{"arch": "transformer", "model": "sound classifier", "dataset": "read English sentences (LibriTTS-R)", "train_examples": 15625, "n_mels": 40, "hop_length": 160, "input": "log_mel", "spec_augment": true, "win_length": 512, "targets": ["voice"], "num_classes": 2, "norm": "rmsnorm", "norm_position": "pre", "hidden_act": "geglu", "mlp_ratio": 2.67, "head_dim": 32, "fused_qkv": false, "bias": "all", "qk_norm": false, "layer_scale_init": 0.1, "parallel_block": false, "inner_norm": false, "subsampling": 4, "layers": 6, "width": 160, "positions": "conv", "pooling": "attention", "loss": "cross_entropy", "head_dropout": 0.1, "init": "trunc_normal_002", "residual_init": "zero_last", "optimizer": "cautious_adamw", "learning_rate": 0.0011, "beta1": 0.9, "beta2": 0.95, "eps": 1e-10, "ema_decay": 0.999, "max_steps": 4500, "batch_size": 512, "epochs": 147.5, "lr_schedule": "step", "warmup_steps": 220, "weight_decay": 0.4}
Rows from block 3 of a small sound classifier, named by matrix and row number. Rows with one number belong to one neuron. Each number is 128 + 24 x the weight over its row's rms, rounded and kept within 0 to 255. All counts start at 0.
After each neuron's rows are labels from the 100 clips, of 14848, where the neuron reaches its largest size: "strongest on" is what is common among them. Only what is clearly more common there than usual is listed. The data: read English sentences (LibriTTS-R). In brackets: how many of the 100, against the usual share in percent.
# gate: MLP gate (model.blocks.3.mlp.gate.weight, 416x160), inputs 0-159
# fc1: MLP up (model.blocks.3.mlp.fc1.weight, 416x160), inputs 0-159
# fc2: MLP down (model.blocks.3.mlp.fc2.weight, 160x416, transposed), outputs 0-159

gate.36 [ 39 128  99 137 131 146 167 134 114 116 137 121 131 104 110 151 146 110 113 108 156 150 135 153 121 127 115 139 111  91 143 110 117  95 153 133 123 173 131 135 137 154 145 134 115 151 110 112  96 128 134  97 125 134 102 156 151 120 116 110 123 135 168 150  97 137 110 153 155  89 119 110 148 136 147 138  89  52 145 178 129 127 121 139 179  93 150  92 168 110 141 139 156 116 116 154 147 135 107  84 111 126  90 133 145 154 119  83 171 129  98 116 129 128 114 116 126  76 108 105 130 120 159 119 102  98 157 119 154 101 133  87 133 100 132  94 141  92 129 118 140 114 145  98 101 132  88 127 155 111 118 132 134 167 127 142 100 169 165 118]
fc1.36 [140 132  95  96 107 132 121 119 148 167 168 137 130 139 141 125 115 122 108 117 121 121 128  74 122  80 110 113 119 121 108 198 152 136 187 100 116 115 174 110 159 135 176 133 113  89 122  97  76 148 114 136 138 113 130 128 133 140 176 140 154 120 134 119 106  81 146 148  95 154 144 180 130 159 128 116 111 125 142 151 143  85 119 113 159 136 119 153 124 125  92 124 128 129 173 112 130 126 136 138 129 100 134 151 113 145 101 114 116 131 175 124 105 104 125 126 131 105 195 116 151 134 144 165 131 148 114  91 107 134  74 111 109 148 110 178 151 134 115 144 118 146  83 159 144 125  88 119 128 134 141 148 147 152 122 167 156 109 106 146]
fc2.36 [137 138 133 119 158 144 119 102 153 168 141 111 172 130 151 139 108 157 137 137 124 146 186 150 151 119 154 121 158 141 179 132 180 100 115 129  89 146 153 156 119 180 117 106 141 154 140 129 134 143 128 152 133 130 133 175 146 115 128 141 155 137 173 124 100 165 102 167 148 137 150 145 133 154 177 116 167 140 132 141 130 126 140 158  76 121 162 105 134 119 107 100 137 116 129 145 143  89 118 132 145 107 165 122 150 140 150 133  99 135 114 135 166 137 105 113 187 105 148 162 142 119 151 130 102 124 125 162 165 119 121 157 127 147 129  81 173 153 136 146 125 137  87 110 149 136 141 115 166 202 134 147 127 141 137  93 142 131  90 124]
strongest on: voice: female (97 vs 52.2)

gate.414 [117  84 154 164 163 121 100 138 138 107 124 166 131 154 115 121 109 128  87 151 104 121 103 148 109 141 148  80 133 121 123 151 110 174 136 104 164 113 145  93  93 143 112 139 126 159 109 149 158 119  91 151 142 141 127 151 139 139 140 136  49  96 112 111 129 109 150 147 120 119 154 137 121  98 120 114 134 134 130 106 148 140 159 109 128 126  89  81 148 135 159 134  76 187 106 157 167  95 145  90  93 165 108 137 127 123 144 109 160 132 130 117 128 149 115 127 142 117 122 130 105 131 136 131  69 156 118 162 173 140 176 101 150  74 178 105 133 136 128  97 124 139 139 152 127 106 102 134 136  89 138 121 137 122 133 110 147 141  93 123]
fc1.414 [148 132 118 100 114 136 141 156 103 121 108 172 157 100 144 151 149 120 150 131 125 143 162 126 102 152 122 194 166 120 122 115 151 114 140 152 141 140 140 167 131 118 177 119 145 110 109 126 126 132 135 100 105 137  88 147 104 107 129  81 166 128 145 163 171 175 103 157 113 124 145 128 122 110 174 134 129 111 122 136 111 138  95  99 150 108 129 175 174 171 110 129 135  95 117 137 124 112  97 135 135 111 154 110 112 105 110  95 132 122 118 122 134 184 141 153 103 131 111 135 115 113 120  73 153 144 153 127 119 109 175 127 108 183 161  97  72 105 128 144 156 101 124 125  94 133 117 142 125 165  89 151 127 132 115 139  97 138 157 174]
fc2.414 [183 163 142 106 131 137 103 103 116 101  91 125 127 138 146  87 119 176 137 131 136 143  86 143  79 124 151 155 123 139  85 148 143 138 141 157 129 145  91 136 132 137 130 105 167 153 125 146 157 142 153 149 130  87 105 111 151 137 142  87 174 133 113 137 118 147 112 124 163 163 176 148 118 115 135 115 132 140 148 175 124 153 111  99 134 124 126 155 123 124 106 118 127 128 128 152  86 139 124 135 176 135 107  96 113  97 158 120 156  87  90 113 122 138 157 112 146 137  62 106 128 109 127 167 165 122 148 111 126 166 164 149 127 112 115 104 122 121 150  80 109 135 168 113 120 133 152 171 134 157 149 135 176 154 150 143 100 122 170 112]
strongest on: voice: male (100 vs 47.8)

gate.295 [ 67 122 133 148 179 114 141  98 169 126 169 139 116 154  97 140 119 166  90 108 124 148  98 133 154 124 162  71 122  79 152 157 147 122 114 118 125  76 122 153 119 110  84 100 102 147 127  99 106 104  86 148 154 106 133  96 110 174 130 156  90 158 142 107  94 112 149  92 147 128 117 145 138  89  96 154  94 126 139  93 146 138 153 100 165 112 150  86 100 127 138 114 113 159 162 131 140 101 165 111 114 121 137  82 176 136 139 124 108 130 146 116 110 132 123  99 126 121 141 141 124 126 115 136  94 151 109 123 133 135 130 124 139 118 155  99 150 163 120 113 114 128 147 153 124 106 128 124 135  86 129 122 142  62 151 121 138 104 120 131]
fc1.295 [102 122 147 147 136 137  86 147 131  76 125 127 103 101 108 105 106 124 108 157 122 116 129 142 103 112 126  95 111 136 150 112  98 130 115 116 151 114 110  94 126 145 135 174 169 159 116 163 150 150 123 137  82 136 131 146 156 133 128 176 131 102 167 132 197 108 170 137 120 144  73 144 115 131 124 141 145 158 154 163 131 135 170 155  62 125 141 111 110 152 119 115 109 133  94 121 170 151 111 110 143 151 111 134 140 145 140 158 169 101 132 117 112 123 106 148 104 108 109 102  95  95 123 156 109 126 155 158 163 131 111 119 141  95 152 132 148 119 131 153  90 152 152 175 147 137 178 113 151 142 163 112 137 180 138 133 161 134 112 126]
fc2.295 [110  89 144 120  94  91 141  95 115 125 124 121 100  91 117 141 120  68 110 136 122  94 150  88 102 104  54 118  89 119 109  89  71 118 114 113 138 127 136  98 111 108 123 122 116 119 134 104  98 114 109 114  97 146 158  88 123 105 100 133 107 102 112 140 111 145 119 126  98 126  93  79 125 101 126 114 108 127  89  99 111  64 152 162 155 136  98 125 108 139 118 130 125 132 117 104 136 120  97  96 118 101 118 107 106 130 131  98  92 106 105 103 144 129 107 139 135 131  91  85 123 109 109 115 113 120  94 116 118 108 123 127 146 132 119 128 116 109 109 116 116 149 117 133 150 139 126  79 119 119  97  60  75 125  77 114  95 132 147 138]
strongest on: the word "he" (42 vs 17.4)

gate.267 [ 81 140  84 150 108 173 100 114 172 133 128 154 119 134  84 141 132 104 141 137 148 150 119  73 107  99 112 120 135 124 145 119 101 159 131 139 113 115 162 113 138 124 135 122 148 184 135 134 128 117 141 130 137 137 101 157 198 162 165 116 121 125 137 150 147  99 132 125 131 106 121 148  95 146 158 118 103 125 148 195 159 145 117 146 112 114 136 110 110 144 119 132 144 134 140 167 151 148 154  95  89 130 115 134 130 175 156 165 151 128 113 124 119  99 139 118 116 145 107  95 133 133 156 188 118 101  87 117 184 133  96 112 120 105 179 104 128 123 123 122 118 148 106 190 130 135 131 109 166 129 145 131 142 168  98 154 127 124 113 153]
fc1.267 [ 71 109 126 155 151 149 104 101 139 151 135 150 106 146 105 138  94 100 136 159 147 133 119  87 121 128  93  82 143 135 147 134  93 101 140 139 156 108 110 120 118 152 101 111 146 148 137 126  97 122 109 151  91 119 145 145 172 148 175 124  96 132 117 135 108 132  96 141 130 107  99 145  87 142 151 104 123 130 120 145 126  84 165 130 101 115 125 120 159 139 108 100 126 121 129 169 118 110 139  97 128  87  67 102 126 128 167 142 120 103  98 132 131  85 134 131 143 162 110 129 130 111 139 161 110 105 101 132 198 117  98 168 133 142 190 120 127 120  96 122 134 170 115 159 167 142 154 127 168 101 127 139 180 151 102 148 126 122 121 155]
fc2.267 [125 111 157 127 139  84 157 131 102 104 140 120 123  85  99 137 155 144  98 124 115 124 148  95 128 130 163 137 106 113 135 108 136 146 113 130 123 129  64 157 150 118 123 165 114 115  75 115 157  99 110  94 118 124 122  95  86  99  87 124 108 122 106 135  97 152 139 116 126 152  90 113 131 105 120 131 105 128 123 100 129 123 145  73 145 161 122 100  95 177 115 120  92 135 134  95 109 134  99 167 104 138 163 113 149 143 137 113 104 117 150  91 151 134 104 143  84 114  98 118 103 119  74  86 136 119  98 122 139 144 136  96  97  93  89 125 170  98  87 141 147  92 146 104 108 123  95 121 118  87 131 104  99 110 156  95 153 114 121 131]
strongest on: voice: male (78 vs 47.8)

gate.280 [119 148 139 135 118 150  73 131  99 108  89 116 118 101 139  92 120 110 116 117 133 110 139 132  88 164 137 154 155 137  92 153 101 105 137 171 136 130 112 103 122 125 102 158 130 139 119 157 133 166 142 152 116  99  94  79 145  97 131 176 125 113  75 122 140 117 139 135 120 118 171 142  97 111 121 120 127 160 133 122 134 141  96 156  85 113 146 149 132 118  97 124 158  78  99  88 119 154  92 102 121 112 120 107  93  74 141 130 114 132 120 101 132 164 133 106 153 126 117 142 125 124 100 132 117 140  85 155 155  95 157 140 114 137 121 129  51 116 135  82  92 104 111  90 118 102 143 114 133 125 141  96 125 172  93 108 109 118 138 166]
fc1.280 [104 180 133 116 136 135  81 113 117 102 125 135 114  70 121 150 111 125 140 149 150 126 123  94  95 121 126 139 107 107 108 130 133  79 102 130 122 127 130  99 117  63 149  91 111 125 123 107 117 146 121 113 118 111 138 145 130  93  96 141 136  94 114 154 125 104 131 180 107 119 126 139 111 116 126  89 114 102 147 150  88 133 146 154 100 106 131 159 123 181 109  88  98 100  94  99 110  98  94 115 145  95 137 101 102 146 116  84  89 150 167  78 161 137 105  97 129 113 143 129 107 130  92 106 130  94 116 108 145 149 153 116 120 137 125 141 125 109 123 107  90 126 117 147 101 153 125 136 160 142 112 137 168 174 153  80  95 132 165 150]
fc2.280 [104 102 107 151 173 100 151 174 116 126 144 153 160 127 139 148 133 127 137  98 102 138 143 184 153 125 147 132 166  99 167 151 152 121 130 138 130 141 121 162 138 144 128 160  98 171  74 169 181 143 139 134 166 109 105 143 111 113 146 151 106 156 135  81 140 130 144 152 124  89 130 122 154 135 118 110 159 127 158 105 109 159  85 131 123 117 142  95 128 124 162 150 106 125 111 114 138 125 118 102  86 144  96 148 153 122 146 172 145 175 133 157 118 134 138 155 127 130 148 147 114 145 135 171  97 113 112 170 149 124 143  84 137 100 122 118 172 130 151 137 143 146 108 103  78 130 103 125 180 132 147 134 129 121 159 108 173 138  94 134]
strongest on: the word "i" (41 vs 20.4)

gate.49 [122 126 141 153 141  95 103  93 141 133 147 151 125 123 138 148 136 132  92 117 130  95 141 126 120 145 141 105  96  99 145 106 127 110 121 125 159 141 148  98 154 126 118 152 179 131 152 153 135 138 139 139 116 162 111 105 124 151 142 127  91 146 131 156 150 106 129 109  95 132  84 112 162 103 127 161 142 158 135 126 128 109 143 136 111 147  75 116 113 126 156  91  74 168 138 150 132 107 114 113  96 131 108 132 139 125 152 179 112 131 103 113 142 123 134 136 120 111  99 128 144 110 108 173 120  97 152  73 156  85  95 138 107  57 162  68 150  81 144 118 139 151 147 147 176 151 143 156 144 121 156 119 160 133 146 141 155 142  93  75]
fc1.49 [158 134 117  99 127 156 128 177  84 120 106  98 138 106 121 125 124 127 165 149 131 126 137 138 119  93 115 165 167 171 137 170 139 128 138 137 139 158 117 161 128 131 135 110  83 127  98 144 116 131 136  88 101 118 135 140 108  82 131 154 162  99 134 114 136 148 141 127 131 117 151 173 104 129 122 107 107 154 137 124 121 132 115 138 158  95 152 145 138 118  96 155 137  91 114  89 117 154 105 149 173 148 152 107 110 134 101  82 137 104 177 154  98 128 110 135  90 141 146 126  82 124 119  84 115 150 119 186  87 138 152  91 132 159  93 196  90 118 137 160 123 111 145 110  87 115 124 114 120 142  87 141 128 129 111 117 104 136 127 169]
fc2.49 [133 176  89 154 119 184 107 126 112 175 105 114 150 144 138 133 123 176 136 122 110 121 100 185 154 167 145 116 150 144 128 129 156 153 127  97  97 137 140 113 126 146 132 139 166 138 147 137 130 140 141 179 143 125 116 178 113 143 143 121 184 173 140 123 149 139 110 128 163 151 144 135 124 163 127 164 127 102 154 183 153 155 111 114 121 120 136 123 145  85 142 126 166 127 118 179 141 137 122 144 194 143 136 128 129  98 130 144 115 133 110 138 105 128 142 121 127 150 131 145 140 146 146 148 147 130 146 149 104 168 120 164 127 171  99 145 120 131 130 122 141 157 114  79 130 135 171 141 159 201 131 152 162 139 149 161 124 131 118 133]
strongest on: voice: male (100 vs 47.8)

gate.188 [140 103 156 155 113  69 120 126 130 111 150 122 131 128 100 115 128 148 129 111 124 114 145 129 135 106 147 145 102 105 122  88 109 102 109  72  96 115 118 132 121 101 149 103 117 154  90 151 140 109 103 131 106 112 135 146  44 143 121 127 125 129 116 114 128 151 115 131 175 147  84 110 136 121 141 156 113 138 105  50 100 134 134 138 135 118 138 100 150 122 113  83 132 102 101 132 124  66 123 158 101 136 129 109 149 130 130 170  82 116 143 152 137 108  80 115  83 103 147  74  85  78  86 112  75 116 107 128 114 133 135 131 151 133 118 144 133 118 135 107 118 147 113 105 109 107 115 143 141 115  90 127 107 101 147 134 145 112 155 139]
fc1.188 [ 93 117 123 100 127 147 118 157 124 135 119 108 145 102 129 106 106 132 125 107 123 134 111 134  98 110 129  88 118 132 119 141 137  88 116 153 112 135 151 107 150 153 104 162  94 102 109  85  98 170 116 129 123 133 147 132 138 118 126 129 104 100 143 107  55 106 132 104  92 108 117 145 110 128 101 113 153 157 108 147 137 121 148 106 131 148 153 101 119 154 105 134  97 134 154 114 125 137 119  88 128  77 106 132  96 132  98 121 169 108 148 144 139  87  79 119  97 143 118 119 109 127 149 134 175 116 139  97 155 113 114  94 117 105 153 154 160 180  82 174 132 108 120 132 147 108 106 129  77 116 154 153 126 158 179 112 154  63 101  92]
fc2.188 [153 115 183 119  96 117 134  88 101 138 127 125 131 146 144 164 126 150  98 127 141 141 139 103 107  84 149 177 122 122 147 164 143 127 159 117 137  81 122 152 123 127 145 114 156 129  93 127 122  89 157 182 130 118 113 100 158 122 148 124 135 124 104  99 113  97 144  93 109 153 153 156 106 113  97 117 125 130 122 120 123 135 133 120 135 101 119 134  89 162 112 153 117 121 110 175 102 163 119 128 131 112 106 112 107 120 154  66 133 127 132 140 207 154 118  77 151 148 134  96 117 134 113 147  86  90 146 109 147 135 113 135 146  87 116 116 113 152 131 148 129 150 160 109 128  83  97  82 137 135 135 120 147 156 172 138 125 143 178  89]
strongest on: voice: male (99 vs 47.8)

gate.133 [ 95 143 101 122 131 172 133 120 137 139 158 142 146 141 115  97 103  96 106 110 145 134 145 117 138 147 112 144 136 129 137 146 120 127 140 123 115 151 125 137 160 155 142 135 126 158 143 132 107 121 160 104 111 114 108 118 161 123 147 127  91 147 154 145  89  95 134 156 152 101 169 127 115 133 156 140  76 152 148 164 143 144 111 129 122 116 147 120 138  98 114 166 146 154 157 156 162 160 111  85 105 128 115 154 145 133 129  91 188  97 140 128 104 134 112 120 103 135  96  85 115  93 182 170  99 118  83 119 159 102 146 145 132 135 150 123 137 114 140 130 134 116 170 131 159 146 148  89 113  58 172  96  88 190  87 137 130 149 117 126]
fc1.133 [178 133 164 102  77 129 174 141 124 113 150 105 158 116 142 165 136 155 150 143 111 145 149 110 102  82 148 130  76 136 136 115 106 119 147 133 129 106 139 145 111 134 151 160 111  78 102  97 107 143 108 116  93 113 130  99 109 110 100 150 156 105 137 142 103 149 112 123 122 157  97 125 144 133 111 118 142 123 146 123 133 131 141 138 165 157 105 150 103 177 121 105  95 104 165  96 100 102 132 171 147 147 127 115 118 158 137 110 138 124 147 130 148  91 118 123 124 108 123 114 166 129 138 105 185 151 149  98 101 128 121  70 142 105 117 117 185 150 122 139 121 127 121 148 102 112  88 122 130 170  94 115 166 116 150  73 148  93 157 106]
fc2.133 [143 110  88 113 156 144 137 135 100 171 119 145 172 164 166 124 123 117 165  91 121 148 139 165 139 134  83 129 174 130 178 185 138 123 154 141 163 159 129 178 161 160 131 141 124 151 132 168 119 160 161 138 133 125 132 142 183 125 174 157 156 144 155 114 139 110 149 160 135 114 160 152 138 153 139 129 169 148 156 138 126 139  93 134 134 151 155 134 147  95 119 134 193 129 110 159 146 117 112 135 141 102 107 152 151  99 144 130 135 138 139 145 113 167 138 131 159 126 156 137 160 131 142 159 133 133 153 173 130 134 156 150 159 158 148 157 125 153 138 145 166 135 130 133 150 136 116 132 183 133 136 155 117 137 111 147 152 152 108  97]
strongest on: voice: female (100 vs 52.2)

gate.142 [ 93 129 143 126 164 100 175 137 172  94 157 121 150 165 123 191 158 138 122 117 114 125 123 110 162 137 139  99 137 104 144 136 139 118 131 151 112 106 135 145 123 123 114 128 117 130 135  95 136 124  71 124 173 139 121 139 124 171 142 115  78 175 120 133 115 114  84 115 136 115 130 153 136  74 127 121  93  59 120  89 108 131 138 113 154 148 152 127 138 117 162 115 135 162 155 151 120  89 186  91 112 150 138  93 156 155 117 120  89 141 136 123 129 103 162 134 133 141 129 168 124 156 110 149 144 153 105 130 140 134 118 115 121 139 152  99 178 170 119 157 118 117 132 159 102 140 105 117 129 111 103 120 117  64 164 142 131 118 121 134]
fc1.142 [104 122 155 136 116 121 101 139 137 113 135 143 109  86 134 135 140 123  98 139 130 111 170  94  84 117 128 127 118 147 134 131 126 127 120 150 141 142 156  96 145 157 169 123 155 131 135 159 140 150  99 141 101 144 145 166 179 136 145 161 147  67 138 162 146  99 128 140  94 145  73 141 116 149 121 138 134 170 140 174 135 108 155 117  83 155  84 151 155 199 131 111  68 115 102 121 159 132 127 138 123 141 113 141 102 138 166 127 165 138 134 128 142  98 132 169  99 116  86 133 135 120 131 149 177 150 131 123 167 130 104 112 152 117 152 149 130  95 135 162 126 147 150 173 135 133 161 182 146 135 134 140 150 158 138 131 156 145 111 146]
fc2.142 [105  99 135 153 105 105 118  87 107  72  99 121 104  66  90  92 113 108 109 131 103 125 135 111  96 103 113 106  91 114  94 114  89 118  88 115 116 115 131 106  87 120 126  82 110 158 122 138 133 105 121 119  93 127 133 101 123 111  82 111 107 107 145 123 137 144 107 124 124 134 107  68 109 106 152 135 117 106 149 114 101  91 143 118 138 109 125 131 117 136 117 105 106 100 106  93 137 113  97  79 137 145 127 138 118  98 137 100 105  81  76 109 125 109 106 131 103 120  83  96 106  80 102  99 114 129 109 124 110 109 137 143 133 120 141 114 103  96 125 133  82 136 119 117 136 119 160 100 102 105 108 112 117 143  90  93  99 109 161 172]
strongest on: the word "he" (43 vs 17.4)

gate.227 [151  93 114 129 115 103 140 104 147 157 115 165  91 126 161  90 130  95 139 152 115 126 121 114 105 138 103 143 171 130 146 130 102 149 129  98 190 113 148 118 140 153 108 145 130 130  83 124  96  80  97 153 135 167 130  93 108 152 153 170 122  98 116 129 121 105 154 123 102 115  68 129 120 128 134 141 127 126 102 101 141 100 116 107 139 109 120 139 123 132 147 148 169 135 123 149  98 164 157 141 130 129  83 142 113 120 117 168 119 145  96 109  93 149 198 134 187 146 141 129 188 146 152 110 125 152 115 143 105 111 139 107 164 120 145 130  93 142 148 151 168 135 158 124 145 100  96 128 148 124 110 118 129  88  75 134 116 124 112 130]
fc1.227 [127 103  95 151  95 124 119 119 127 147 115 131  99 112 123 103 113 115 114 126 121 128 146 115  83 133 110 107 170 148 122 146  97 144 126 112 172  95 137  99  92 139  93 137 139 110  84 166  92  74  72 158  97 167 136  98 135 111 151 155 107  85  99 110 126 102 145 125 114 117 107 113 100 105 148 164 141 133 102  94 135  94 127 116 109  95 161 139 130 117 132 131 154  97 126 110  98 135 127 127 118 139 112 167  96 106 137 123 113 111  86  95 137 155 145 122 163 158 139 135 181 131 132 112 119 168 124 148 115 107 123 109 160 118 142 117 103 138 135 125 130 127 120 145 140  71  93  97 120 141 108 112 107  91  75  92  62 138 125 160]
fc2.227 [109 111 160  92 110 118 144  84 132  84 117 132 121 121 120 113 132 109 144 138 150 114  95 101 111 108 104  89  84  93  83 119  78 126 142  88 145 125 137  62 109 106  94 124 119 154 160 109 123 102 115  87 115 129 168  82 123 168 138 151 103 118 122 135 121 113 133 106 118 164  81 100 112  83 120  68 123 146 121 122  92 110 171 121 128 166 114 104  83 130 122 144 153 164 149 126 105 129 114 128 149 124 113  84 127 127 131 121 103  94 131  88 136 124 120 103 119 142 111  89  99 115  98 116 139 116 126  85 150 139 122 119 119 121 130 151 126 114  93 139 111 117 143 155 161 143 148 123 112  72  81 121  98 132  97 142 136 119 131 105]
strongest on: voice: male (100 vs 47.8)